{"model": "image embedding model", "dataset": "photos of arthropod specimens (BIOSCAN-5M)", "train_examples": 195000, "image_size": 32, "crop_scale_min": 1, "horizontal_flip": true, "color_jitter": 0.1, "targets": ["order"], "num_classes": 18, "embedding_dim": 128, "arch": "resnet_bottleneck", "norm": "batchnorm", "activation": "relu", "channel_attention": "se", "drop_path": 0.1, "depths": [4, 7, 4], "kernel_size": 3, "stem": "deep", "avg_pool_shortcut": false, "widths": [192, 384, 768], "am_softmax_margin": 0.3, "am_softmax_scale": 16, "init": "torch_default", "residual_init": "scaled_by_depth", "optimizer": "adamw", "lr": 0.0016, "beta1": 0.9, "beta2": 0.98, "eps": 1e-08, "grad_clip": 3.0, "steps": 11300, "batch_size": 128, "epochs": 7.4, "lr_schedule": "step", "warmup_steps": 560, "weight_decay": 0.3}
Rows from block 10 of a small image embedding model, named by matrix and row number. Rows with one number belong to one channel. Each number is 50 + 12 x the weight over its row's rms, rounded and kept within 0 to 99. All counts start at 0. After the name is the row's rms in percent of the matrix's.
After each channel's rows are labels from the 100 images, of 14976, where the channel reaches its highest value: "top examples" is what is common among them. Only what is clearly more common there than usual is listed. The data: photos of arthropod specimens (BIOSCAN-5M).
# convs1: 3x3 conv (model.blocks.10.convs.1.weight, 96x96x3x3, each kernel summed), inputs 0-95
# convs2: expand pointwise conv (model.blocks.10.convs.2.weight, 384x96x1x1, transposed), outputs 0-127

convs1.64 119:58 52 63 64 33 36 66 28 37 35 29 56 43 44 54 43 34 38 67 37 65 52 49 54 47 36 49 46 57 42 62 35 53 54 32 31 54 37 22 49 58 44 34 59 56 40 46 58 59 42 34 28 26 46 28 54 30 45 49 50 64 45 40 51 59 52 52 50 48 58 67 46 46 64 39 30 49 38 46 35 32 64 44 39 67 34 34 58 55 60 32 51 34 59 55 29
convs2.64 102:55 61 59 24 48 45 58 56 42 60 48 56 58 47 67 60 55 57 68 47 49 59 57 50 50 54 68 29 36 48 61 38 42 33 37 38 55 41 50 45 43 47 23 52 31 42 48 43 45 55 46 78 41 63 56 56 40 50 56 62 58 37 41 76 66 54 38 51 49 68 49 69 32 38 51 54 48 33 46 73 33 46 35 42 46 48 36 41 58 37 38 58 37 49 47 47 58 36 35 43 70 31 47 64 67 34 43 44 25 65 35 52 25 67 54 52 61 50 56 51 32 65 76 45 39 48 42 36
top examples: order Lepidoptera

convs1.72 115:63 59 66 55 33 39 52 37 38 35 24 65 42 34 54 69 50 45 69 52 56 51 33 53 39 39 55 46 60 43 74 54 47 48 46 17 53 42 31 49 65 45 47 60 65 53 68 66 64 41 46 29 37 42 41 60 47 37 40 59 72 38 58 59 66 60 46 43 50 62 58 48 45 69 51 31 57 45 62 52 41 71 44 56 70 35 31 60 54 55 41 34 40 61 62 42
convs2.72 096:54 60 62 35 49 48 43 47 41 56 51 61 63 43 84 55 57 55 71 55 41 67 46 52 51 51 83 38 42 46 67 23 36 33 35 42 56 40 47 48 55 51 21 62 35 45 61 32 53 52 42 62 42 84 56 53 45 45 69 57 60 41 41 60 71 51 36 52 65 73 54 75 24 40 47 50 42 32 47 68 34 49 37 49 37 43 36 48 64 32 41 54 26 45 47 43 77 36 39 51 71 31 45 61 57 37 53 38 30 71 43 50 20 63 68 52 58 58 59 59 37 62 58 61 45 44 36 33
top examples: order Lepidoptera

convs1.54 108:69 61 72 52 32 36 47 39 31 33 34 68 45 43 51 76 49 53 65 55 54 46 41 48 39 32 52 46 66 39 71 55 46 48 50 30 49 36 28 46 70 44 49 60 61 59 77 67 70 38 47 26 44 43 43 58 47 34 53 56 69 44 65 55 63 58 45 40 57 57 54 42 40 62 53 41 58 52 66 55 42 68 52 59 65 33 28 66 52 53 48 39 47 56 61 44
convs2.54 112:58 60 63 35 47 52 47 37 41 52 56 52 65 43 77 51 52 57 81 50 42 59 52 53 42 49 97 38 45 50 65 33 39 36 42 43 60 48 53 55 49 53 29 64 27 44 61 34 53 55 50 58 45 99 60 54 47 44 62 53 59 39 46 59 70 60 37 54 74 65 44 79 30 31 51 49 45 41 50 57 35 54 38 46 42 48 35 45 68 42 47 58 32 48 49 48 92 39 41 50 74 39 42 58 57 45 51 42 30 71 50 58 33 57 67 51 57 65 56 54 33 59 56 65 45 43 41 34
top examples: order Lepidoptera; order Coleoptera

convs1.87 108:51 50 56 44 62 41 37 64 33 46 52 50 38 51 56 75 60 65 56 71 47 33 34 53 35 39 59 43 49 29 58 64 40 40 60 39 52 56 57 49 47 34 69 49 60 64 69 54 51 54 70 42 68 34 69 47 69 33 36 61 60 51 65 62 59 67 42 21 53 54 46 30 34 56 61 57 50 66 63 67 67 59 51 64 54 43 38 51 45 42 70 41 67 53 49 67
convs2.87 081:47 62 56 53 26 49 34 47 55 48 39 59 66 41 70 41 53 50 62 59 39 68 25 61 38 66 67 45 25 52 56 28 50 53 46 42 83 41 59 45 54 56 30 96 52 31 73 48 50 45 52 51 51 63 55 46 38 52 61 31 64 48 67 43 57 61 56 65 50 58 47 75 38 39 59 39 33 33 42 50 36 49 57 56 59 56 47 39 50 42 45 48 36 32 49 45 64 55 42 54 65 41 60 24 43 55 64 67 50 58 66 44 53 57 59 61 27 65 75 73 53 44 50 61 44 32 54 41
top examples: order Hemiptera

convs1.15 119:55 44 45 37 49 61 36 62 67 33 15 61 59 58 48 55 62 64 48 53 37 63 43 72 60 49 47 65 45 69 56 63 61 60 34 42 72 58 59 67 58 73 60 44 51 37 59 67 60 60 56 37 69 61 62 63 53 66 66 54 53 51 36 45 52 52 61 64 58 53 35 69 68 54 37 65 45 65 63 56 63 56 63 38 57 37 38 56 60 60 67 41 63 59 64 63
convs2.15 111:69 58 68 60 55 32 30 35 28 66 43 60 79 45 53 57 51 66 55 41 44 60 23 60 48 60 51 52 48 33 50 47 43 57 45 57 48 47 45 42 53 58 44 47 53 44 45 26 37 60 40 47 77 53 55 69 44 15 57 39 79 46 68 46 60 52 54 61 45 62 49 56 41 38 48 47 44 53 40 39 48 49 62 46 39 41 55 37 44 39 46 60 28 38 58 44 41 35 47 36 52 49 66 56 51 34 46 47 52 73 41 44 50 60 46 38 52 46 46 61 53 36 49 43 31 71 32 49
top examples: order Coleoptera

convs1.3 107:37 53 43 53 80 50 52 40 51 64 53 34 42 59 72 50 46 47 61 50 51 51 49 41 46 60 79 39 44 49 50 50 46 45 71 50 43 69 68 44 34 46 46 54 74 60 51 40 36 52 46 62 38 38 43 35 51 44 43 81 52 68 60 88 76 75 46 44 51 76 51 47 49 60 64 46 52 45 49 58 45 57 49 62 57 63 60 38 55 50 37 56 41 68 36 41
convs2.3 112:38 55 57 43 49 58 45 42 54 63 25 60 49 56 48 28 63 55 46 39 61 65 39 54 51 60 48 53 38 53 60 48 36 52 57 49 60 41 27 42 70 59 46 57 42 40 59 56 48 41 40 49 54 49 35 41 40 48 62 31 51 53 61 47 41 47 57 70 63 52 63 55 31 50 61 40 41 07 43 58 43 38 61 60 28 39 52 68 41 34 42 38 50 30 11 23 41 48 60 57 48 45 50 38 45 46 72 65 47 50 44 42 51 40 57 75 31 39 60 63 49 30 51 41 39 49 51 50
top examples: order Hemiptera

convs1.88 095:55 58 61 45 52 49 36 47 37 49 52 53 39 50 54 76 46 53 64 56 48 28 31 44 32 44 62 44 54 29 60 59 38 41 68 40 43 46 42 49 53 31 53 55 62 74 78 55 55 45 51 46 48 26 52 47 53 29 47 61 63 53 78 66 62 68 38 14 53 55 48 25 34 59 70 44 56 52 68 58 51 61 53 74 54 46 42 52 46 40 50 41 53 50 51 50
convs2.88 086:41 54 50 41 38 62 36 48 50 40 43 53 59 45 73 33 39 49 65 60 44 56 31 53 33 40 65 46 48 47 67 31 23 42 49 26 88 49 58 59 48 60 40 98 44 41 99 45 57 45 48 48 54 65 47 43 45 50 66 40 53 53 53 44 58 69 44 65 66 47 52 76 27 51 46 40 37 39 45 50 47 47 45 51 42 48 37 55 59 47 47 45 38 28 43 27 59 55 49 61 63 46 42 43 40 51 63 51 34 60 51 41 51 36 75 58 28 58 67 53 51 53 46 61 60 25 47 50
top examples: order Hemiptera; family Cicadellidae

convs1.34 116:54 41 43 33 47 57 32 60 65 32 17 63 62 60 46 54 63 64 49 54 35 58 44 70 63 45 46 68 44 66 58 63 61 60 37 44 71 53 53 68 58 69 58 40 51 41 62 69 61 60 55 35 67 65 60 65 55 67 67 52 54 51 38 44 51 52 62 63 57 50 33 67 64 55 43 65 43 67 66 58 62 58 62 42 57 36 37 56 59 59 67 41 65 57 66 62
convs2.34 105:68 62 64 58 51 30 31 28 28 62 44 58 87 38 51 55 50 71 56 37 40 57 28 57 45 58 52 56 48 36 47 48 40 53 47 54 49 49 51 40 50 63 42 46 54 44 46 28 41 64 43 45 77 53 58 69 43 18 54 41 74 40 67 47 60 58 53 64 46 62 46 56 42 32 47 44 41 52 41 41 46 48 59 42 41 38 50 39 46 42 45 63 30 39 63 44 43 38 46 34 50 47 60 53 49 39 45 45 50 77 42 43 50 59 44 42 49 47 43 58 48 41 47 40 34 72 36 45
top examples: order Coleoptera

convs1.82 082:61 53 67 33 59 48 24 52 33 45 51 51 46 51 59 82 52 61 53 60 31 31 30 45 34 34 60 48 65 33 52 66 40 43 65 52 46 54 48 50 56 43 58 40 58 69 78 55 61 53 53 42 61 42 56 45 54 29 53 60 57 56 72 61 57 67 41 25 57 52 28 28 37 49 65 50 49 62 67 64 59 53 60 68 47 40 32 61 46 40 61 43 63 47 48 54
convs2.82 086:46 66 49 56 38 52 50 46 44 42 46 49 68 39 64 37 39 51 61 57 27 59 42 54 30 52 69 51 38 36 49 21 46 55 41 44 81 55 73 62 47 68 33 90 51 39 76 53 56 59 59 40 55 64 64 53 51 48 58 35 56 44 63 34 59 74 36 77 59 51 47 64 16 35 55 29 21 50 45 52 40 58 46 51 47 53 38 49 44 50 55 50 43 38 53 43 62 56 49 45 72 50 52 25 47 55 70 65 48 65 43 48 48 49 72 59 20 75 70 62 43 50 41 59 52 31 62 49
top examples: order Hemiptera

convs1.30 105:52 47 59 69 39 33 73 33 35 34 31 47 43 47 58 37 38 35 63 38 69 54 51 61 50 37 44 45 54 40 55 35 58 58 27 36 58 43 25 49 50 39 39 59 48 38 33 52 52 43 37 24 23 50 33 47 31 50 46 42 59 50 34 43 52 43 57 51 43 53 71 45 44 62 38 35 46 34 37 38 35 57 41 38 61 36 35 54 56 64 31 53 33 60 49 33
convs2.30 105:51 54 58 25 48 48 60 58 37 55 48 53 55 46 61 63 53 53 62 44 51 57 53 44 52 53 60 17 38 49 54 40 45 32 38 39 48 41 51 41 37 43 35 45 29 45 44 45 44 55 47 93 34 55 55 54 41 49 47 64 55 38 39 95 62 53 46 51 40 63 50 62 39 39 50 59 52 40 46 69 42 41 39 36 51 46 40 38 58 41 42 60 47 46 45 49 49 36 26 43 64 38 46 64 67 35 34 44 26 60 34 47 26 62 44 54 59 48 50 43 33 69 86 39 40 48 41 36
top examples: order Lepidoptera

convs1.52 112:54 59 57 57 44 74 59 50 73 60 57 44 49 54 39 33 36 71 26 40 53 62 54 33 53 62 39 45 57 72 33 30 49 48 49 49 34 49 52 38 53 72 40 57 38 57 47 40 49 39 45 65 64 54 49 37 42 49 57 41 34 49 52 46 34 43 49 67 71 38 51 65 75 26 55 56 60 72 41 35 53 29 73 55 34 57 58 55 41 44 66 49 69 39 38 50
convs2.52 097:34 49 46 56 81 54 58 42 39 42 48 42 57 54 38 44 41 57 40 62 48 44 51 30 41 45 48 56 55 44 25 57 54 66 51 52 48 68 54 50 53 56 64 43 60 66 46 59 79 50 56 48 61 40 60 45 82 54 37 49 60 37 45 46 41 46 39 51 39 47 42 34 59 55 34 42 43 55 31 45 74 67 43 46 42 64 46 62 31 50 77 65 45 45 46 63 35 73 53 50 44 73 31 51 37 60 60 51 55 56 52 32 60 32 49 45 42 55 39 43 58 47 50 45 57 58 47 63
top examples: order Diptera

convs1.71 095:57 43 61 53 64 33 51 45 34 30 73 42 70 60 59 38 42 45 37 45 51 53 59 22 48 29 48 58 75 47 37 39 45 50 40 59 27 55 46 38 48 48 41 42 35 55 61 33 57 38 44 27 41 72 43 29 43 44 53 27 42 63 62 28 34 27 47 56 45 37 48 49 45 39 43 59 40 43 55 48 40 42 48 58 38 29 29 61 48 51 43 56 45 46 28 43
convs2.71 093:61 49 57 67 57 49 66 57 55 48 62 39 47 55 53 62 35 70 64 55 55 39 65 45 50 39 55 30 52 54 59 38 67 41 51 59 28 71 58 77 26 49 60 47 49 49 53 47 43 64 49 52 47 56 53 56 56 50 29 65 52 56 43 57 58 54 62 27 42 51 36 56 50 39 55 69 66 68 79 42 51 61 46 40 74 66 51 37 62 87 59 60 72 75 63 46 58 41 52 37 59 60 52 67 69 58 24 43 72 45 59 65 59 57 38 17 65 63 28 46 43 54 62 58 46 59 46 37
top examples: order Diptera; family Muscidae

convs1.10 106:46 53 49 47 79 51 45 49 52 58 39 41 53 63 80 51 51 54 53 57 43 53 46 57 48 50 85 52 53 51 47 52 48 48 54 48 54 77 65 56 42 52 54 49 82 44 55 47 49 57 56 56 50 53 54 40 58 50 49 87 47 72 51 84 84 72 48 49 49 86 43 51 52 55 43 55 48 54 56 60 52 56 52 46 56 52 52 49 62 54 49 54 49 81 40 51
convs2.10 113:43 60 61 40 44 48 43 39 52 73 37 68 51 44 49 41 75 50 47 33 52 72 41 57 52 75 49 52 30 53 55 43 46 54 46 50 56 38 38 42 77 62 38 56 45 34 52 52 46 45 36 47 57 51 45 44 42 49 67 32 48 53 68 45 44 50 57 75 67 57 68 51 22 48 57 32 26 27 47 62 38 44 63 63 26 36 52 60 37 35 38 41 46 36 21 43 46 47 54 47 51 40 53 32 53 39 70 63 50 50 41 43 44 49 67 83 33 46 68 71 48 24 49 47 36 51 52 45
top examples: order Hemiptera

convs1.16 097:41 46 48 53 73 48 54 43 48 58 35 34 44 60 72 40 49 47 62 53 52 48 48 53 56 47 76 44 49 49 49 43 60 60 52 43 49 70 57 47 36 46 50 47 79 42 37 41 42 52 53 56 41 47 48 36 54 51 42 81 50 68 43 79 83 71 60 48 45 82 53 46 47 64 39 47 42 46 43 56 48 63 47 42 64 52 55 44 74 70 41 63 41 80 36 45
convs2.16 116:50 53 60 43 41 46 55 47 52 71 31 66 50 52 49 41 78 52 48 27 60 70 51 59 58 68 48 52 28 57 57 44 40 58 49 53 48 38 37 35 80 53 43 50 46 34 49 57 46 50 24 52 57 48 43 48 45 56 63 44 54 56 64 51 48 45 59 73 62 57 80 48 31 51 64 40 34 29 48 64 39 37 64 67 36 31 55 61 42 37 43 46 53 41 39 36 45 46 57 43 49 40 55 34 50 38 68 63 53 48 44 50 40 50 69 87 36 46 59 70 50 27 56 43 32 51 53 43
top examples: order Hymenoptera

convs1.80 123:65 54 68 57 31 34 54 30 32 33 35 65 49 40 54 57 43 37 63 41 58 49 41 54 43 33 53 50 64 38 68 47 50 51 45 33 54 36 23 50 66 40 39 57 61 53 65 64 66 45 36 26 27 51 32 59 36 43 48 54 67 44 56 55 62 57 49 46 44 58 58 44 40 62 50 29 52 37 61 44 34 65 39 55 64 34 30 65 53 56 32 40 32 58 60 33
convs2.80 105:58 61 64 26 47 52 52 46 34 53 53 53 63 41 75 56 50 57 79 49 44 55 55 48 48 50 80 30 43 41 60 31 40 31 33 38 55 47 52 51 44 49 28 59 22 46 54 35 50 61 47 66 41 87 60 56 49 43 57 59 58 39 40 66 73 57 35 50 61 59 47 68 32 37 47 51 46 46 49 65 39 55 33 40 45 49 34 43 63 43 48 58 34 47 49 49 78 38 35 46 71 41 43 61 64 38 45 39 28 69 38 51 25 63 60 51 63 63 54 46 26 65 62 57 45 50 39 37
top examples: order Coleoptera; order Lepidoptera

convs1.17 103:38 43 40 47 57 47 54 48 49 60 35 33 56 51 53 42 58 45 60 55 44 49 65 72 76 51 46 56 49 50 48 49 81 78 56 34 70 53 47 62 34 49 54 42 53 35 26 46 40 66 56 59 43 59 50 43 60 75 45 56 47 54 38 49 56 55 82 53 41 56 44 49 48 64 29 45 41 46 41 53 52 61 42 27 63 58 60 42 71 80 42 72 40 70 42 48
convs2.17 108:51 56 51 54 48 42 60 56 53 60 28 66 47 58 44 55 62 51 48 34 70 62 46 54 85 57 47 55 34 61 57 46 45 59 53 73 42 48 40 30 61 50 46 37 54 40 42 61 43 51 10 55 54 42 45 49 45 58 50 52 58 56 64 54 49 39 62 68 48 54 68 43 42 46 60 42 41 39 43 55 44 39 77 68 48 21 55 59 45 44 48 53 59 45 53 36 40 47 62 42 42 44 63 42 45 42 54 58 61 48 50 51 41 52 56 63 34 37 45 65 50 33 58 29 38 56 44 37
top examples: order Hymenoptera; order Coleoptera

convs1.37 068:44 46 52 40 67 45 36 65 44 43 19 46 19 58 59 62 68 67 57 67 41 41 35 56 36 39 56 44 21 48 54 64 42 43 48 47 61 61 74 47 40 52 67 43 61 35 50 58 49 57 71 43 77 35 68 46 66 31 45 65 52 50 37 64 64 68 41 46 51 58 42 39 43 48 38 62 41 66 48 68 55 55 53 44 53 42 44 49 48 51 70 52 66 55 47 66
convs2.37 088:57 59 52 61 52 29 48 50 52 66 51 71 48 68 50 50 60 58 57 59 61 61 34 65 51 72 55 60 31 41 53 54 65 81 49 52 60 40 48 35 66 53 27 53 55 41 48 54 50 59 42 45 60 51 51 45 39 50 66 37 55 55 78 43 63 61 66 64 37 63 58 60 37 53 66 35 36 32 29 56 38 43 71 62 57 49 76 50 57 22 43 53 33 40 56 63 47 52 53 56 57 38 69 55 51 51 78 76 42 51 58 47 58 62 48 63 32 57 78 69 65 33 44 53 45 52 60 65
top examples: order Coleoptera; order Hemiptera

convs1.1 096:53 53 58 47 62 39 43 61 28 43 56 51 43 50 55 78 59 61 62 70 49 31 32 45 32 37 55 42 53 26 58 65 36 37 61 49 46 51 50 47 50 33 69 50 56 67 67 53 52 57 67 40 63 34 66 48 64 33 44 55 62 52 68 56 55 62 37 18 51 50 48 25 31 60 61 57 52 62 60 69 68 60 51 64 55 41 34 52 43 38 62 39 61 47 49 63
convs2.1 088:40 60 52 48 30 54 34 56 61 44 40 64 62 42 67 27 45 51 64 69 42 66 29 57 35 56 65 46 30 46 58 35 38 41 46 43 91 45 61 54 58 62 31 99 48 37 75 50 55 35 55 50 49 62 55 36 41 62 58 36 63 49 59 45 65 67 43 64 53 51 49 78 33 31 52 34 33 35 42 53 37 39 47 56 48 46 43 51 59 36 49 46 37 33 41 41 64 55 42 54 63 48 49 37 43 61 69 61 46 58 53 43 50 55 68 70 27 70 77 69 48 40 50 58 49 32 52 39
top examples: order Hemiptera

convs1.31 106:47 37 41 40 56 63 45 58 68 43 14 53 61 58 55 45 64 62 50 55 42 62 49 74 66 57 50 63 44 71 60 58 62 62 41 41 73 62 63 65 49 72 61 39 56 33 52 60 51 64 60 46 63 65 59 58 63 75 60 61 56 54 33 48 59 52 63 70 56 58 43 68 66 61 31 66 39 61 60 49 60 64 58 34 64 48 47 50 64 60 58 43 54 69 57 59
convs2.31 105:53 68 59 56 62 26 31 43 35 72 37 64 61 45 59 59 55 57 50 35 40 76 22 60 53 65 50 60 42 36 50 39 43 54 41 63 49 45 39 38 58 66 39 43 59 42 45 45 42 54 27 46 69 48 53 56 43 33 57 36 67 52 73 45 51 47 54 69 42 69 54 52 50 34 44 44 32 45 36 43 44 45 62 53 33 31 57 48 40 41 42 55 42 35 49 45 40 44 47 31 55 42 61 56 49 40 54 45 56 66 40 42 34 61 53 50 36 45 49 63 53 29 47 31 34 69 34 47
top examples: order Coleoptera

convs1.29 116:72 50 71 56 35 43 52 26 46 29 31 70 58 55 53 51 41 45 55 33 55 59 46 56 53 38 53 59 68 53 59 44 55 56 39 46 57 42 29 54 74 56 34 53 58 48 66 67 75 45 30 23 36 64 27 61 28 50 55 55 59 52 48 53 58 56 55 63 46 57 52 58 54 57 47 42 49 45 61 41 29 58 49 51 60 33 31 75 59 60 40 46 39 56 63 27
convs2.29 125:63 59 70 37 49 49 47 38 18 53 55 47 68 35 58 58 50 58 73 39 39 50 54 51 44 55 65 41 44 29 47 39 50 38 19 43 49 48 55 52 43 47 42 51 37 46 47 28 47 70 52 59 50 71 79 61 55 37 50 56 63 36 47 58 74 65 32 53 57 56 46 54 47 24 46 50 46 60 50 55 47 61 42 33 49 47 39 40 52 48 51 65 40 45 51 61 63 35 33 39 68 51 46 56 61 37 38 45 41 74 25 52 39 59 54 51 63 70 52 43 18 61 58 56 42 56 42 42
top examples: order Coleoptera

convs1.85 123:62 49 65 60 32 36 61 26 37 32 31 61 51 45 55 47 39 36 62 36 60 55 47 56 49 34 52 51 61 44 62 39 53 55 35 37 56 36 22 51 63 46 35 56 58 44 54 61 63 46 33 26 25 55 27 57 31 48 49 52 63 47 45 52 60 53 53 54 43 58 60 50 46 61 43 30 47 36 52 37 30 62 42 45 64 33 31 63 56 60 30 49 30 60 58 27
convs2.85 113:59 60 63 27 48 48 55 52 34 55 51 53 61 44 63 59 52 59 78 45 46 53 56 49 48 52 69 26 41 44 55 36 44 33 30 40 51 45 53 49 40 45 30 52 28 44 48 38 47 65 51 72 42 68 64 58 46 45 52 61 60 37 41 69 73 56 38 51 49 63 48 64 37 36 49 54 48 46 50 66 39 53 37 37 50 50 36 38 58 46 45 63 40 48 50 52 64 35 30 42 72 40 44 61 67 35 39 43 31 67 32 51 24 65 53 49 63 59 51 47 26 66 70 49 40 50 43 35
top examples: order Coleoptera; order Lepidoptera