{
  "arch": "resnet_bottleneck",
  "model": "image embedding model",
  "dataset": "photos of arthropod specimens (BIOSCAN-5M)",
  "train_examples": 195000,
  "image_size": 32,
  "crop_scale_min": 1,
  "horizontal_flip": true,
  "color_jitter": 0.1,
  "targets": ["order"],
  "num_classes": 18,
  "embedding_dim": 128,
  "norm": "batchnorm",
  "activation": "relu",
  "channel_attention": "se",
  "drop_path": 0.1,
  "depths": [4, 7, 4],
  "kernel_size": 3,
  "stem": "deep",
  "avg_pool_shortcut": false,
  "widths": [192, 384, 768],
  "am_softmax_margin": 0.3,
  "am_softmax_scale": 16,
  "init": "torch_default",
  "residual_init": "scaled_by_depth",
  "optimizer": "adamw",
  "lr": 0.0016,
  "beta1": 0.9,
  "beta2": 0.98,
  "eps": 1e-08,
  "grad_clip": 3.0,
  "steps": 11300,
  "batch_size": 128,
  "epochs": 7.4,
  "lr_schedule": "step",
  "warmup_steps": 560,
  "weight_decay": 0.3
}
Rows from block 2 of a small image embedding model, named by matrix and row number. Rows with one number belong to one channel. Each number is 128 + 32 x the weight over its row's rms, rounded and kept within 0 to 255. All counts start at 0. Numbers have three digits each. After the name is the row's rms in percent of the matrix's.
Before each channel's rows are labels from the 100 images, of 14976, where the channel reaches its highest value: "place" is the part of the image that holds the peak. Only what is clearly more common there than usual is listed. The data: photos of arthropod specimens (BIOSCAN-5M).
# convs1: 3x3 conv (model.blocks.2.convs.1.weight, 48x48x3x3, each kernel summed), inputs 0-47
# convs2: expand pointwise conv (model.blocks.2.convs.2.weight, 192x48x1x1, transposed), outputs 0-191

place: centre
convs1.9 045:093092135202098220101103110153136114095163147131099105132141111156205163100154181065113115120151131130121119101108103091083125124126140103118091
convs2.9 091:081155119104104100120118177213165084129133114147092185119094075069171059194209106157068176130141144133098111130201124114130175153130098119117130111107122159064122197224126132125140129094152140151119152134098181147153136109127151140132171092132123131138145126112214129078101137123110133097141114144110081087168111109101116128122147166175126092158154127132157145162142124101101141164115092098103087162172128107081120130123125118125127049145121098128057141215116123149067121119105142167102103146089158076140124085131141176118126089058148127153122125133094100123127179106183133141

place: top right
convs1.28 083:066076149146114146063099080140131121120190104145121075129131166156147120110192139155136146131055114092123108075118106102124131135150127105157061
convs2.28 104:102143164147153113152142093118088137191155162077133113141126145156123106148123178157171048169143156096054120118133170102137159144108110136137126110112131118113146087116146166092155109106146135152132175146106139077101158133134152137113119103179137183159158167087077153122134158148182149152154107144095105163110122135109125088165130162176182134177149107145144123120100134131179165157157063128144142112140238137115164138153194104095153139151127084190137148110149135164142134149078140117133235116133163221202152174151158138165137110155158128083130159136132139221104128157129197114

place: centre
convs1.47 068:067083150133114096081106052132137115128151133157103087146110128155093138104132141129106142106185072170138120055125107095122124080112081104133065
convs2.47 086:135185146132153075100113145167145101111178141115126165097095170097046045170208098184113157109118158149115114182200181106128071168146122151112111095101137182091143189158117148123082132138197128209122124209147176149135119130075083137097153144153106139102098162142149120173125157144138164122168140098174085119168112121106125124168071155106160117119139084093132142130145126117137098173136125128142117190147138127084113146125114063083121098167163125113160115229146094119117142100110144150070127138134161150138144116116108140116074154056107118129129094147141098116151169121175114136

place: centre
convs1.4 104:069069152135088119064126065145152084118156147132107074147132151133125142081154142093122112121154126152147102065090082101098146095128103107118062
convs2.4 090:121174192163150067103129123149126122103162152054213148112116214089082100149154139201113101145099108150046113140154183106132119137133124136117105094127131152122174131151125124097118112114183139159128155155137141126104131152108137152106187113146134173129110175121076143150145188182152142124163129157135105124134095078148109076209076133152168137113128102126121196141121127133145101231161121137159107139127151124077115128142126070121150122190164097132110202105219122123138119144066103122106118103129136209196185115124108113152089120119089128097156114126166111116135145143165123127

place: centre
convs1.1 102:145162194092140094157100162118119146127104115112157154115111117208090177148103114155106112110174111190199137160151150159139076170119152162130149
convs2.1 117:112151133099096146155125139108081099129149097138123105184086134141110106103117107128094141110166164161120127151111145154125124072097149188119156111210116110108112148114097086164110164091119063132115068129173109139084071137180107075089112089139166148128140150169132132153098129110164186074139085180133122114074150102195089149128159101113120121105068167069055102109091121129109091126114144177067130148075139094109084098099110148164092141128109146098092108109124069050075163098105090137105130072094079126139112115088090062104127127117158068145050105145087071122130127106118112154

place: centre
convs1.34 106:065068159122095109060126059146132088114144138140112072131128150155114143087145146098128108121156125160154089060098090108108139093125108112120061
convs2.34 092:119164255176162092099128133132126139112168131073196142124112202090092105141143139183115074144105119134057125136139177109140123125120127127114105105124157132124199121141111127102119124113159132159138158137128149125111136141127139160106178119162131190118112187120089176128162203194165154126157115163126098124153108095148117123187094124157170134100108125134124181144130139138143089214145114141167123130123163119086096134140121079116146137175158091124115199088244115114139116140066114107102108102140137218182196108125125106148071129130116135084144118124163128114131143154167115127

place: bottom left
convs1.16 107:095075105155093157082107105157105094117176155130083073100114170107153103089177144099126110109075109081104094107097086076108144127120150077119092
convs2.16 090:126137137155121020146105091118132135106120168060182103093109153125142134127114181148152100187113137109101117109118161094094136116128124094145085107124096139114155095125108136097142119100140151151097168114115113068116168139115207131164148123182145156170113154078100115110133162197185104187156118181119117196098110136126112058180120167170167118178176095118178166121140110103193150169166091105152127116138174158126158130175184102119162099144121079112126201090197146187162118145109162097110150109107141155182218164152154127177153105153133147103143140160157158143107131135130142108

place: top right
convs1.18 082:064080145140132155065119087126126137111177069115126077119136151166160118127182133163138151141042122089125104082124119106131146137150114104150062
convs2.18 105:095134155149156122151134095118072152193153160081124103156134125159122119143117177140140060171150146115079122116121166101145160134109111123148136119118132121115141085109141171105155116102133141153155170147107144077101163131136163143106111109170137180156163162086073156118135144152190158157145104140083111177109126148117137097147143153166192142191130118144140126115110139142197176143155053133161152119136234142137186142154165100097141144141121113188130132114150139166132138149087143120137251130138167207188133192142157138172157121161168137083124156139129137222107124152132213121

place: centre
convs1.45 128:080107147163159164101109047098134158113120091122124110121132091146173149163151096161122166129151138148148103048149160121144139055129070121133078
convs2.45 074:098152135104099122119135171149069106125180126202129169135088093119095117140130108164117114077173184139119119162147167150146137136150130107144147041122115141139120119149143152141107110159124123236192070130158177142098101129080131126023107187205160156142095170131196118116100116098156151130195091085097129097145115113150081110126132142119124135118090101089127088114131126122130162117138187193190125175134160113146115118116130145167096139179128150091140095167110129145122167137067087200121194123083146115080106140103095085100106095120157121146142102150154148177130147122134154186

place: centre
convs1.29 107:062071159138093119066132066145140089111154139120110074137130160146118149086165144093118114119152114159153102064094087102101146100121111109119058
convs2.29 084:112174205160180055091118126131112129080177153054171147105105215085082091154159131186113087136114127135076110136153190092122104125127123147111102091118141159117175132138112136101106118112187134176134158161129150120099133152102129130106171122160138185125108163115085155119137196165157157116168133161133078135138083086141118085207055139154171134113129108120129180137129127130152098200155113133172118149133171130074107126144140061107150103157138103126097172118207116115122115139070107119093113121137146198221159108118112121154072133109095134069144108138143113113129147136168114126

place: centre
convs1.27 103:138160203105138081158111148130123139136110126127162158117108118213079186145122129153108131106178117197202122147147145164133091155113153164128142
convs2.27 124:113152133101097140181124146111081101129153089147121116152077119124090115104124095128097140111169175180126129146119146150130114085107146198126155114195116108113111145119072089165099165091122059138101077128185112140093061135148111067095109090141172143123136152158142126142102119106151187093148082153126129119085162107189094142128142101107106131130091173083074097107081127127111108128108146194067129155074133088113103109082107140181091143126089149101071106120124044080056176103110096136100138078080092127141110114072088089114117125113157043145055101153096082124133124098118121162

place: centre
convs1.35 107:061086158156088149073129072137141084114165127128114091126116153153146157080176133100102104115158122152155110064093083114097152102119100118116060
convs2.35 082:104162191147227080100123162165102124101166113082205164098148206112120113166158143181090057145124108129044101139153163096108081126125124149128115072119137146125163130149085114083117124156164131160147143117153141141106123133126159125111171129183120168108095164105125149112145182140158138131182131141135129112132088089112120099195068149161142122127116112154119160158105105140159120172137120135175120174134167122080121093121115097120121101250174081119111198100168117107136119112074088179084123097151134136185179110107136101125077133110100100069150103128166143137149150174159139142

place: centre
convs1.20 127:141126093182076183135139153158134075119186156131114129126128180113177127077193160081108116104101130082103127151081072115078125153118157116119139
convs2.20 100:096143145117154110124066136141144117050126128130144135116131149095127120108127134156123135173099096112146036099144146112004111137117077111196133116133080125118110143141101103132112150126134130124100132048124076131115146057131157120144151118123120157222081135121130076079094101149141128144134098115075049169109073111137110077115107144150138001141131112129150150121125012037136128145121133105144068121128172116128122087111139133141151054161114126109124139111143145136126098136140136124117119146097107155149137132122107119189151073115108129086142107147137107143071080134124116141

place: centre
convs1.12 109:060068155147098122061124069151143094118168148131106074136134162153125145093160143102118108126158124158152099066099094101106149099129109107121056
convs2.12 087:110170212159158073099130123154118131105168149071202153118109210104092098153153136204112079146097109135013114128153185102131121140123123138120104095119143140120177123144113123095125122115180125151130147147127153123113139148118126146104177124152137189131106178118094166126144188170161133121170124151123086133138080076142112090197087129157170133112119114132124172140099126133144092207157123128165109142123171117066108120131132075107145133197158092118105187093195123117138107143038099125102114107136128219195181116108118100143095120126098116089143104126157108115129134158158112127